{"arch": "swin", "model": "image classifier", "dataset": "capsule endoscopy frames (Kvasir-Capsule)", "train_examples": 42238, "image_size": 32, "crop_scale_min": 1, "horizontal_flip": true, "targets": ["finding"], "num_classes": 11, "norm": "layernorm", "norm_position": "post", "activation": "gelu", "head_dim": 32, "fused_qkv": false, "bias": "all", "qk_norm": false, "parallel_block": false, "moe": "expert_choice", "num_experts": 32, "moe_every": 1, "expert_mlp_ratio": 0.25, "experts_per_token": 2, "shared_expert": false, "patch_size": [2, 2], "depths": [2, 5, 2], "widths": [64, 128, 256], "loss": "cross_entropy", "residual_init": "none", "optimizer": "soap", "beta2": 0.999, "lr": 0.0025, "beta1": 0.95, "shampoo_beta": 0.999, "eps": 1e-08, "precondition_frequency": 20, "max_precond_dim": 1024, "one_sided": false, "adamw_lr_other_params": 0.00098, "grad_clip": 1.0, "steps": 14900, "batch_size": 256, "epochs": 90.3, "lr_schedule": "cosine", "final_lr_fraction": 0, "warmup_steps": 290, "weight_decay": 0.1, "adamw_weight_decay_other_params": 0.01}
Rows from block 4 of a small image classifier, named by matrix and row number. Rows with one number within an expert belong to one neuron, the router's apart. Each number is 500 + 50 x the weight over its row's rms, rounded and kept within 0 to 999. All counts start at 0. Numbers have three digits each.
Before each expert's rows are labels from the 100 images, of 14848, where the router gives the expert most weight on average: "colour at peak" is the nearest of a few named colours to the mean colour under the peak; "top examples" is what is common among them. Only what is clearly more common there than usual is listed. The data: capsule endoscopy frames (Kvasir-Capsule).
# router: router (model.blocks.4.mlp.router.weight, 32x128, trained with AdamW), inputs 0-63
# up: expert up (model.blocks.4.mlp.up, 32x32x128), inputs 0-63
# down: expert down (model.blocks.4.mlp.down, 32x128x32, transposed), outputs 0-63

# expert 27
colour at peak: black
top examples: finding: ileocecal valve
router.27:450554462462445562518390508400435467574458540546510508488471522527533522483501464383417517481478565569563506430433617575542542479401485506502532579556534482428559491440526492525443538455430427
up.0:467557451502540465479524428494483527446518491529544539433498625489565470528339467472435563450387478506477478484466538545604402452565509479497464465497479378466475502470566464567523526513478481
down.0:481428490416510559519581507459580510466401480610478493494364485445510495543451498503472402522444497489596513505470455583473548490509457573536568518564507549455585532537439554594449474525408534
up.1:556451512548540475427549568440506490473508470436507480475424572499555518443491481559535465493353551473477488475481532440471560437353527486469451465455436420446407468452602445490536557474486509
down.1:484381578558499492576501500450559478445415539458583488610501522542469452486560471538513524509502489531529423610553506472521500504476482589512560510503584521521581506567534455529554460456359485
up.2:505495545470564519569421636467493506521477433554515593473556419497545494540432494480534551501479579564450480488403514475502501498487437552496451439573566525432495420607481506457463505523483481
down.2:507423474467486462522542508549459500507537509527464467543487510501510469470529481560492448601507493550520498579526545523485449480565498444511441555473478501445459472535406456431459548527466514
up.3:525453458484527533455526536613412504448482432555486502515475442365542456518507398461582428447410499560407515532427504458405512547408426510550453451466496502421545511536453512587552526519443437
down.3:475453488513503394478399476457515507512540473523479538398429356525425525555511467617406515443480530526532453514641424463491493502486532474486567452605503497512447511590541417438480565436510519
up.4:452512517427508458551541426422502472472462447507563519541587529417548493511466547537468610454456526641529407489569572579570550535493570482461474590552510520550435420532429452519499497446449452
down.4:537500459456525543448507542521548531546474567537546380480476452520486479495563574472452488494448551450513567426452490520558469508513479456506484442476572510556533486464508428533551567536525444
up.5:536443468418418451463534476446375543499446509504561476564585451528532537501551501540485468519522452556545502445485452529517480507540544399464504478542553552445570527454431456518421438429486555
down.5:489572466474522515450422490579394436436572530474568488452439499423476478476566490451558500582521413471467546464462471507555472484442442564575485371549486394528571464442477477504490474525464381
up.6:483570454514442444550492488479490510465565496534654512507496483451499520487559497438553433542468558451499503371539524485436468425454398464499575491569488519528510513494563500558470451571516488
down.6:499562438444529593529453556507496483513535542464582466572473517448563463548443456476514400506543415545459481496463497508478551511514505498460447511551495546498558498495403477491540519520445469
up.7:425505460520591517486440544584607496575488492560498522478490420516465389534482505566544506496446481566472444461491561505480503436527479487487564550506541561453478528439528422444437492519537503
down.7:460470479549523423599500486496482429437534585415549414571493563492488509524526484509455436550348504472452594422488491421584496511526593487404431492470470466499509501420476577492458529542422495
up.8:558491424511490489429462515402481425486447507460548482633423550512492540461504471551456543529373588459420390507549549431620531453453533503420508465479544495547460503489466444464567478538490461
down.8:485490617491479528530502464440466488496469521556547506595456556579536438515446527520427547421474422438483522409514408543568500540613545486388595496525520543491505526535459468548506503580436533
up.9:525488554489616479426481504438398500471559517520412558541534460453471434576386474494476478512404552488417508502468491491416479484433483523569413406529527445466453576548508580512531547512442496
down.9:478589530553380434551488510502558431541484487465453552539480457537438499560508517493432546464526461503540542554496549451481562502528453428437591512599495585520423435552561472472534538376461439
up.10:455394539581474568472475423529471467481500432482580455429557542581525447429521502431560504457471482486555515479454604577561334446581533474436509520484515455487552443475546522500564462428447476
down.10:527487429526525506470476540459560578539447483510458572540512523474384501509471403467490392437556505477555445438491437426608523455483500555441535549537492523591567622483595580490530478514479459
up.11:513470575477467473363492443395541441484368550495505524464484537415473504531599577465534469546471558532452592550411519525617409499502535455469497461485502527446601490539497539467492525435445471
down.11:491514511483435604500504523565503549497524519555514526487416561640545593545522423379486510467528520399514472391483433407536486505496549448575527483437549570588539469508528532437496427607579503
up.12:492590578522549519509513502549522571510503508559460390605501540542541594565566416563499495484488470424509535513464433572484519510433485535425475424534470566452489544486457532434499555634535534
down.12:486454521489541500424535592546498411454537530524566484484404520477446591582439477518550503490434460577538505448589599517468502490560403470433489581430468480380409437575531542503492592566485471
up.13:440472603463477423536460473425481463510522493455374569581443510518542446531470481428472551614525547507404518578498425585464414476386531433548555539462585499459426483454509545491572394485465508
down.13:466531507495489508451490500500526512405463416526427458393559416505534512521496618547445584493527404488459513396524473490475472541493473493513491492535532555441474504590461557490489470550507480
up.14:610560486528471591514492511536465408475541492530496496551465464507508452450397507414448491532422478472509498438527567587575523475402428578514504459413483579509457497425537500471427543579471467
down.14:446453472548509501489501531510520521480460519639493468603427500597522530554479556547527574613455446478467464472470483495471460432512527459461509552463518585449528404556514463503458526552477451
up.15:540515482540474468490523548470459529575425472452508519416527505529493562515459453423439494510633590572520552472529519552455546451534465554455585579501468540496578388512455550433460451537586534
down.15:567514440460568493400516414494458449516584467480453440528524519488548524501509639425563503486434458552474499506560519483445553558463481601541427497424419496481473517408531436575473442502418479
up.16:479462537485536517518556511530564483467630510466430575486511499483492565594526527556468511404480563529439535532503459512480453505472549456492491466499433472493498598419560497529578570342508510
down.16:563511421515513480535474534549475494523436491408514526508476519507477538427539482581536557507531383592514547605499526493471584566514447529445474498491492434508496546535469514557520548512481571
up.17:519551465455509430535503490521450464445487543403483540563466587556611442508417534500508561548544525487474490559539463441502463529549554408491492499455514473576511399486435403494571523517505507
down.17:621471577531516512482515430407509527459449446574547530428488482383480536491523568545434557490433424433493548574441537540550490490556554574493459490598419490487571471501527530526500464479457556
up.18:555544531467531540571476469558528453520537554452512451480510452596585529512538607451531497501491517456502505588477535470475481490559462579383469380459457507486458468563403470568381456459561435
down.18:461467445497559448573523561577565538483514492550437512560500536538354469517488469497441521548561503560432350413513512438536472457507461516479465481506507498543547523440510502450465431528416525
up.19:509421527523425545471507526615532435579474463547473470503523490502534458415484491425454535482548491496594491576516422492529422548522535512531494483530483553543578502551511493444559435497436399
down.19:502534489475578549544452468464546566477516495595533604520563615556455542514474513570455523540481384418545454490507504526487467421590536490540471482461444462450466573516491528442514513570640485
up.20:528507449515563451543530487544505462431516493454456456514504513550524489475538459449459548500409401471533534469528552425460443487469586564493515503450522452444475455505472572491576703581530455
down.20:471505533436484470580570463480499516548535371506534445504581545480530524489529519569559473505406517554408441566513445548482564468450445477470512497433436410550459437426633484532573610496475500
up.21:555437515487538511408405447436517522537451452527597534525564455491537509533419436444506482445448585513521562439499492438471538520394539428556458545530509521387513497516461504513417509456478473
down.21:529522472516536477505494514549452503434475505589454587571534502562443497426489474625430497458543507502544569484518526510501550554601570474489541530504527457469560492550548460519532579450497480

# expert 20
colour at peak: orange
top examples: finding: ileocecal valve
router.20:485491532511468495539465585519469435445446369469529470492436497570533548551591471584566575527561492468452491571527440528492491555582499547462541559410548543485542534478519438553431495592478463
up.0:542501539602408429533498458453444547559502425400479437402465498477458484543495519495461535470381485584539504471530567490593401403482538512502487540494519511499485484431493500540545564441470577
down.0:453430434525604466532408538472497540457568552422365500525501641622575507519538437553534564541562471541503465540462535585480545556508432518510436539546478463500469507538517510478473497530452442
up.1:479445431552505446519529531597475484581543413443420539505492456444448488493489525599503508520496526516474540463453467534558410542576501533532499421487512551492510467474416423513461434444593511
down.1:479526515466494383545529504573454565501642557487477462514532599547426414465524429491492506532499532549516433514557505517507469503425460441438557549529442512539588513508589418553518549569498471
up.2:544486472492482601446635444513475515535442496488439565507553502503515502504528516507505529425499472462609520486427525572442436494565608480543532491501520468550470431567523465580577449530459521
down.2:500462590452452437537499594440576525480547497602496533513444478482466465435416541531434521487550457517517492425584461478580519490462465458444394475527418475550450474538531498579436461536437502
up.3:440457555497593514564391552425454444531425509566434614546511481474428438446496467505493572438505513541479518532513465486513468480496502479612518512475525473516622573504542451486515539482513505
down.3:488464502489461505475550580531441542556459450488558384441514534501524490520646515446504524538454492475584484469445519524483569465502463460527511511533556518532470444482350409557451433422477503
up.4:495452462516558550473455525527479495430488472546570499589424352412510489521469398470581450507522509536477511553576506518530595544487562515426486470579604527367473517525506517595510506540500474
down.4:382485531474520460544553585441430495484490506504525585457496519536463427558557492574483514479475427631479489498542469497466489572495492548429438427508582467397550482470535482472554539461517576
up.5:513464535555403535473546533498459465519459557437528407471537512539572431495584509456519376513454460492489507467577508325523498487562459467426451531456576490474488449374548549500438493536543480
down.5:440482531527478490496447449508516529469523493436497523472559434492541514495404530486411527481481467498528518551549449526459427512604509545581555437403537536494538413469569475542575423550461519
up.6:538523444432453521473455517426550485460580552462510548482457402506519532458512450469465488581506469506499553482523504495466376579467491564492468474489483553501515497440533569562509574375429475
down.6:481508474490511476528514438491531478491423521487475484496502410562511459532511415463476514471433437515495511496512558596451584513477575457537468491477507480488517443466540536420501530529494527
up.7:554418471435448458539601534515575540502497517412513470440504512471532528457413451510527529494637561563487527492582509489420597509495488560607502528445489496507482476524436463576527552540500488
down.7:545425496513481523445524408530498503516445580470505520455495531514563526511452504532431473466498554584572483506532500436419469539538482522447507548470536558433459455546459509455454518486568412
up.8:452403460486519491502546415477510512517590498538472486561518473511511565461534480466549512467592539505462547521506650568458452563498557532518525538493494426567467540527444442526560525505497520
down.8:482569493410508454533516430502495555503509592530561398533440430499512517461525509647503449480524484431555507608571468467512444523492434451546508522426571497489509537490469514353517479455477509
up.9:580511540559358553506524556546499497511458462544484488416545470504497469517563456511494521573492519447605459526463618559450473484509528501518491499351531458484551532437466573527544507546382461
down.9:465483488429535500363476435432454612530529519515459496636465479494477520476437562347510441485561529498431536475467527480558550504442493556439447521474529514542442389551524470465423462541361501
up.10:555490480488548632491424538362537496542479457496510510532500527576483481498459484547441497484508548528493448523508501481546535521469505495501554445501517505560510495438411505481624431545476615
down.10:435520459503513401505427491451561506460490644567534403588531392572450467506500507573538486469476462438566520622541469449448441532472487547466434531494522530444484526477472489511404434458537524
up.11:509561463537504431534472462473565542436592446523467588467526580457531588476459562469523463508540474432547519513495541565486526445503573520510474412532530461496566493470425492557549555576498528
down.11:465522564493573504487505586522562502509486526491496466473403489473529553449441482439563574432563441597509450514577455517539497521483485495469491505495444456486496502586402475504513456494458521
up.12:515429477543524491508493452599502449424531536549488525640433474444503550514495493592527478461481411491442398488466501536574415497575513502528506533471525486471532528410471509522483590568520474
down.12:537485619522461582394525526568555521592495527409462519561471605478558482473513516614535503533535549574504479497351585567494472476446536517522498514476545428564617473481479489448483548480523477
up.13:468458461462503502526582554498497548426495472586562512551526511476613473464503474483639498512537582461539447452443577428501560489503550420477454559489509436594476485461486563433561537521468462
down.13:470527497590485499513481503511423408511497435363500507534502453505439466513426500543455444448472574496413587523525537482537473505421466547489613515501514588470514496579518494562498564521519445
up.14:454565474502504570515424474453459482443498498424509464447482535509502417500471561501550516505498457512495505415512463569481616493668515434479658470508577482586590510544373500514495456530491516
down.14:447428494468418503599489483529471590431446496544473442505509520470488503484561507619491511430558491478540470577429409567507433436535433590458460481483474485591549427515507423536528537526501488
up.15:424547564496523502538541491593479480470663509485629551602586499498535552455444439409501493456448497453561506520564496525444428473556493511521521541596549467519540567513467513444498554479567490
down.15:487511502397521567420595547564489470446479517454454531496472588440494509566543576453456523510527473581528435508514490593508490575472528542556432417527545489526485444542490480560560596525533405
up.16:557589503482545484498561500522442449485486450541534522493438493505535555454529538568522467481458456478455492504466471641499515584547561565500538547531573459541518495518516479457501458520511447
down.16:509544457491374541511529467545466517466590474540480600533428525560478464387496566461471515531405581498430561480531571548474385543520491491451438512494590463497591523555500489547457461567488529
up.17:421502528506541397539441441538499474500464462469464563492608430505480481513529427537551448600476510443512602501514496481534414556481508492500537535569591505434441416540506472477526490464452535
down.17:465492509538452548563527530544448430481517428370396490471456518473522514463568441533539484575503423555515488505587506549439472560490532459496420568493391467465498593506541520529484604461476419
up.18:537462493488498429496549503596515503468588419534626438421451499600481417472414535540522539540497565510429479485421538473510524525421443515587571487508475586500517408538485474412513521439467428
down.18:461463504436421506475477421584550434572508531542444478437555474454465464449579529501492485475644537423490466492535503454462524574492493522550506447503521517486468452523534466504435599511521400
up.19:450473461485440532534548433541568459522407429471551441487444448553433531522490465452472493553483412463518452431466499480452511532552523545504557547512494412506446573465558520568440592615566519
down.19:471481529524524562556472450555477439490492552582536493452448679488530566395483519517446464426351591525536482487505394459536505512485467483536553487441417512499550574516554464516503471584450485
up.20:547502478540411546500486449525524496450442468488519544508499418493509406485493444525508451391536536524522510519437493549472427538527522486505497426502498455522476453521418451605520501499506459
down.20:534522408470536465442613507532419595538562581559507485528449450446524526491507507471518545574419491490475480515511556512577491477427535522450518505480516519565490486538622491422457441565520524
up.21:515517494355537534594431629454524516487450485457486510487560480446498562515548538511500500541518491556562463540529454534573508431509482505609425512621494597587496556600488532470418430460559542
down.21:645516451434516444519516529437580564472523493589453403452512463483497543544516495603405437491470481479436520526428514479459444474548533428501523474608538512551487539421417554527501633461539507

# expert 15
colour at peak: black
top examples: finding: pylorus
router.15:406609472526491538489389433427501440510467462550489502566467470439431430505449454465478455522461462411497547439497614497513504448530564508459573515494541449536571516396563503541543486576510450
up.0:577613399546502495495543496498475459462494444504415542493431479517572428533403510568465520573461447473513514573622436448517449569400473525574530508498550395553539500495506533579497583507509435
down.0:424564651448469511461487478515466483497444486541464473602521488484495529459512507508545470484384530495534439473470478562496511597562527419491524486529500507423567495470511520519554551521451478
up.1:421595494437482504464523445461505518464509518523455529568456436474464455471494491566368478488591435520332518452512453487462589477461544458496494499470571588494488476492464487475428489524540494
down.1:501478392456474602490467556531455459519570544545452548505475574598573576513532493491408545520422541443583507426444565610510503534545511534456533519534565455509547528478584500495463562498470511
up.2:467444426538552444462525531451495387471491468573593513530485502486458477482589529430522525487547440488525382463499572512635474411461466470538439488504488521472564504436548430454500535490499557
down.2:518467474464498445533458509585567514488483500452613366452438519500467427512496406500468505512456494514509558553464409462527503496523509484412464460443444544588531482503470481440479494439420524
up.3:472511488563645540495570494534539542445627567526460472462554485495432512575541474549508536495488544552538462569457527489574421493558511526443477483521465561548480387554475505528495431446425545
down.3:554439576551493476589557470530516569450417402461529491565530533586532545446467586410584517506523475486547542474547440546507539536538468550537555450502516572495383422485527560669505458452452440
up.4:530418526523513501552490478544589566463427597461450583464492581544578503585481427520498470476513529431541509545568414529559522548545470467572610589536431556561489503522535464461427453480555505
down.4:599532499453504530566517453473598501415458556594463510470520595536534484491544568479498582442544514534482525536489402524413562492538470537525520505588552485464541509486460418573502500579427547
up.5:566540453475479509461523451490614513482547559477425428523496477446531476434512457474570457468505582555519560623556506546515499502493552413479407496437504482537475444452542566476534477431449545
down.5:487517595552477519466477416451583449523516585478515640522520491528547484536622527531548505481542454473476518491562467399505498461523524468518576549498583543499516527486377467498538529493487462
up.6:437486526491456523470503527534557517475531523523448478574539521555564572436489542524509479530511585550580595404525359448441506545582496456505572484513453517507468472503544499460564504546503461
down.6:547422406504389567528495484556467422541469433474524518500545456373548393502514592525493535482497429504458526577498504570522528539426416465476450531503392405542504559544511543562491460436501564
up.7:493505457523440556463534472549511416572493512450375500523567589453537473470535544469512601471462448424503418554459524504447474431510588448439526595529473493579433556466530557473483462539393577
down.7:450507475534463525508563515531442536501487616554559515531545480590574495491500484433478539470518468484523389492518500520377483564460451517494479463503457466557490477496433487501471546500421590
up.8:538557446589420626547527552497609509573493559512465501520526460550491468535516630480503548597466590520432458469461636467518452525563530537500454551511486516521568542528477459520467549507422484
down.8:293482498475439533588513481442485544516500450449624440491507487486543441477559649434464421534499573420508507572486473476539511536583520486457518452462422522403445485532484459449550490562495478
up.9:535490500373514522485457405482548485451508604437585474578504428461491456441482534482482419475434517512457534552544527489438514471506428413536438507526540545555512600385563525585499515553467465
down.9:427521504522527581477518585458545447625502487492424534434528531513440578541498476500459481456511419505419535449467528562491520523518454555487530423460463509520547495513558479448532524493542527
up.10:636510548463477431469525534540466581554486530519512507437622401439584505456445532497442495456578483467436437512503581609519378442477491502521526444480500452439479381544389481551476574494456535
down.10:477500516404523546402548495539490497400462477496570462590467459423594468559606607433494473527514471511531467551453494480505500465491461528510455435435509441461568562565537530567413456506511456
up.11:428423509503379553417509455499511449548526435512455423553523527518553533560542559590465505550595505545402516508484463523539542511592489537432506510542508574488482452583567474432380596443456531
down.11:516469443437494538584532476420412574509471554426391488465531489561503488585517421479472493465451490449581520482478522432474528457512540466543438419512478506500481461454504502464470468526523444
up.12:409426509607566470457575497517469381493532547515500641497517477551469522559562535548544443415591403448496494434553541548465598584579507493451459482385469568540508515424464521535539473600527499
down.12:439482464478512515617437449559419500592525389381417492518476504496511563503578469476595549479442436511532582479530574491491422508527534477518439471573481519521523524490580470500470474523422552
up.13:488591486495556470533474492479437387489460484493495548584461397524458409532529577560468519515539486563473514496489583560488480447473528507592558532402588481608507439443516517541446528576472485
down.13:374490532407528564496461505499417438478598475522550478451412554517402475456481491424435458530338517549502467481486518517510438546502489490435494522446544500447557452527520442453549553524518484
up.14:481549534503515445480482468539506374524446305580570542523581499517510480486511386573491583527542533492443447493482511537554479509463473567436609490558518536461503631480490382470449468475502457
down.14:620448594494609414524516457513452516476515549508607430518476524566456511512550578467478467568524490487438486493517488579555539392521519440529418462580576501525497460485555484508507500489475512
up.15:527494501544528474465446556462508426428544571600457514511487484567507490507464635450417422494548562419471476577508556344565512463573522578486427493440443436569460522511520465517538485551454451
down.15:495452511502502496563530478523584502462613489316420536429436466585450540513565530522604533481467457499545491572487564482484541495471460477464553444560456473561422442514485525444519508427471497
up.16:504478574487452470515489497490578536516502487538494539542494518463414469528454517500458439470505454556417549539545466434570516518677388554530422477453493554551471497518449483456496494560500541
down.16:553495444500535453468489488544455484471490477528501537437541418550559454487553443505510506587564459488473551544404606527478489476430460578483499438529453463523421527555467474473516448539431545
up.17:450510553578459455478458407508389499505486363481413461438556421474510478559494457530437473494441464524449502559505483511471378480543496483475526524484510478537554519393557571461510478563496491
down.17:527438572528477390491523517503479535453548440602565532556516540553492538461433429484567430449536565608487472491580517533540546505463449496507441540511532544508500491446491413600450490440451535
up.18:511549451415487466482538480482522483488535489651537387420486495500411440414478557332546540500528557505480472428551465573437530593445510468497396526454425466539514477477435501435481527505526509
down.18:520525559548453487546477471581458473494600536454447536471635576508540550564561555449444538493551519466450554503441481317487526444511479449477544423426491466551495481397464423422473549470602451
up.19:485447586544513545548485493519415453539527489505506492548556581492482571548444527443495619529481517449518497509451512510473486482543481406605524542592447527507430501564515561428440455442477534
down.19:516523517523488516508572473597522490446543534546468552532534593536589520441490529495506456421430526459546448513631546531445542495507478580541485468488493511517524550485499577597453546485483464
up.20:477542452540465496430533454525629506508467427456444587452455468531556460535494486446520484567456466401510412511460511552392494498575557508437486598484498500513508560494557515524508518564434554
down.20:365428425571462493464482466483469457517428521494540531460553526498557468516517416451467517449534580539512507491510482526553493506504444492507497470530397501485485542557472444554487620570386479
up.21:510518481473468493517419545495493461555501481407407414535488498466539462588447550556487544553562548484464393414442529512588501437540440443517613504455492543484499597521442480532454471515494563
down.21:505540519533495412449516466433454600525472566533564433523518495485519421477523575507413470468475526409513503661602572571478475550479556437461339510486548549482580480503496453473503510567492485

# expert 28
colour at peak: pink; grey
top examples: finding: blood fresh; finding: pylorus
router.28:513463426426525439448554503511512523466525525458579443487425446541485417509409516457529430444499537459451455574508518579519490424540534566516426477491453508572549505472571444599556584455612521
up.0:442532445518512464455431478530499422494435527392482567582457566556527506532492445501439493453494500483419529521549520504532541453401434577397448477556560501522430518566503433602569599491451544
down.0:531472602573560596529505511489472444629574513457516517541547558506530539446567456571484522468422516557479529506505453530530542488471551452453570470507528570537446493511655515542466465537421491
up.1:492502564496419474489491479414478517549567520522507593505505440545417440537508468470529487544439441503446473557513472567507483477552554511489478528482501427460501521409433638445496531581433610
down.1:470485486483531402499475399517533533386583561421403543443510489521475474516518488472529453409432416534477465501459388499579402495547457444450465511419503482491474459498479521511560513501524519
up.2:448430516650474605548382571492490476516574540444472561545464517459489472503437453504482541445610464467486386502505546567536464466493539505433474538515484464507493546527529520513551312555558499
down.2:540517562399511552611456445532507468488528467551487490425428420536519462498397497461493542452465490489491559445486575470559616547519497440518501604612402510599575531523486423533566511502526534
up.3:511556432477510540505540581439566520519467530477432550570492548481544515433510433467576551511488443503489682516434545500522472528514495432394492492467490442567536413569419452422585527559459471
down.3:562509526405390482542461521540423479463520508529561489517445537560483589531489506497563476488502530482462488483447497445515523523490475473425487548415491475501513480427561512604547575517543468
up.4:521458447427495508576474552524458442472407440385463463567526519513562398489457512500477477468462450423450502573629483492585435517474520476522468537488541491520481511472505464600479562546500503
down.4:498501562588412533558550458484591552625478402441528554483531469505431501534485513499510572505570541536503485492544488479475502498449440458522576524457531491524484455598565507635499475529459586
up.5:484564447460455531531503512503473516577464392482512484467556532477419507529520407580503509410542526483526483557544529448451517568509479486540542492440528488526455490492503521566557533568497538
down.5:496503558581423407516522472495511488546528476450595496486540506636486477478528619476483474446451480490541567498577520476569398519476528501328497519513438525515519468459512470527460453534470474
up.6:477553546599512412529494491415538529516500534608471472531471548521542511578491518478414478566509530507540509394471478465517499436476484525400465472489479450369466469469532517544550526481470524
down.6:479553489528508434468539507514533546532467507455486500453543596448530500484538429507509539459405496487529437562486406585500514511472571548562590407397534533497502474444517522428506522529501483
up.7:468483530490421491558483560534441467530510467531454593433519530507455499593505482466551492472501519471486518511428506531566446523451523519510496516534486595618445437588534577452514521489350504
down.7:407520510585536511568615499503543500503524491429514447540460480477517532480535528477424560508579508568507593339521518504494460546468532450399504486508416471437435554475537544553475447471432504
up.8:508501514456453542482518414539607475559594512481574512383356418438471454538460488397530423426548461509496401464489576449500521549402546550491400515518556523566484454496525492562489447531451444
down.8:481464455452541556559460461486405348429539521521534544563473469484528408531459522624352533542422429466502500482553550437567427498548474481539491490455466484487515485438459465428493510462501476
up.9:530546456492497509452491535411495522569453519530426498553479602594435523485468543464440563484448478510571560435443471517530469533509468439569442459520547430564417391509538491447444532505485465
down.9:530505487398501493510479516502485518498480602499597414490457481508474574409574482457525461503560501469458499507507490489521485482530567467460422460496574478470507501498419514564491526581466550
up.10:588439427456475495511463515529475525530452435471457481498459629553503537521470493495465485446563485499509562516601482521556331480547466569601428568532566507529538476481485482515539497594473520
down.10:461543512570559558544498550588539548482494467430575513511473378569529431504531501455492464458534515440536467512497487449462487520559437387486527484467495567396429477573460486547457550441405614
up.11:540532484503556501465551504480426515640504477481467497472591624540504530453571370431605464472418580484515465538345481421518546506487467499460487477482441575501520527504468468451476558506498537
down.11:516511494407418427540557497521398500581465468550483536452436567472450450459409515566489529475524514495498499439475501530427616605457510406513578530455367470465468536600551444495526461579471475
up.12:427449414512492426453454505524488515555487458430489453530523523509480551528576513377426528590400478509439575431476450467496496492529470599432490466450496431507490473468438535569547519501495475
down.12:433488496526477546490544539507569462445511536576456588489552580483514497424527480574516492485475522454494446537393472455478453483487460416496515508528510509470413489596542523471464495487435537
up.13:508491468497464525561587551503557563426531486498541478552421527448517462487483484493490522580514463528536458498480569515516498526492571512483528516548503365509472502496418513468486378483603461
down.13:531486518496565528464420534533549485462460492452509570429504606448428524458492493491470557526564576417596456524505484419485576490498504448501544503476501562395522516461506416463506529530476475
up.14:479383462378512421503499607488525471501522521498388469536388476520551587484565498464501530588457518600488602480511463551561516465555453536574515526508519545502532560557525571486499473482551531
down.14:499489494494464534555440446442518490432542506480483595553539509497526519479493434495502481441502424536514416541379495445527453501519425525461482462483441485480542459567506538497489428488502496
up.15:539540579486506571558581433522536504508560549481588437550537552435410489590488422459554428595543600506414515486469461534448438485451444498546478509449538515452543464487500552496501483517510559
down.15:495516496555552512423528430576466439600495487472408507489484478565487492441476491493470543502523552465540505565443452552436430453483533466505340481573516517498570500523530528531462548466543564
up.16:504493535528541568559442470514517455548579512502489515480536493464562536493546558492483547447479459526568494595458479511529523503484450449559608595423463461557405547543448398566437430574551500
down.16:479528452527518493480479432526521574515413515575384481493505462521504507486482506500468492552501497475505532537610524559408480532509466555568487564561567481529511497491453541470469580516379493
up.17:456538575535576482530482518585452512485482522474519490428531451531562659517462443587570547497506451461552532577549469528410581526494464485494529423478450440406503458532519580451570591625518475
down.17:524524521567519631419425460419498438391476440476462435490558627508453559546509491500515506500489470430459585496484495439553426524540441558438493541574540533439502473519471535553510490509469526
up.18:574453420499554401469435520493458481481544523491472408565477410549451511405512551527523398472525480471518444518502508511435503496553466538488539520430481461542539406478489508502499399373545542
down.18:517558560452481489533498530542548529424509479548565483406513380402512464486531538529530570464501534521462409515496454397540448520451513475542525526566514492537552519474441493467482511455614555
up.19:568527429553491412459479514539530493491500476521463399415547519582528462526501528505548468546452487489466541521498513481540444452479509577443485537564515497446456551497606447462460659453594508
down.19:504474560496562503489470483499525577474527488445441482504516643519485623500524426581472438500434427523424425447479512559499572516521488491551564480448584505517568524438474488651476461574578417
up.20:532497484574463588550562519529519499554511448497501417381502531511531558499557477487467551482424529489547430485453483491490493514507478526559517411521465499475502443585572412574410416477509462
down.20:480483453460429546437582523581475524540542560533512511435508474407443433513607532543438452534539486434514459494473481503476478467532442432523453508475391535497553524491491444430541518536417522
up.21:540479501472559467453524430408479461497545532532531522527444471527487624480415441492507552468503496473425536494640551473624483532531475491524502492526596556521509526474588543482408464569538565
down.21:503437531448480526450449508564523493483481524528484479544405545548523478540433558522520434527434522535470584530552485362501525499435551405515446524590488532476478445474506504539539632445495477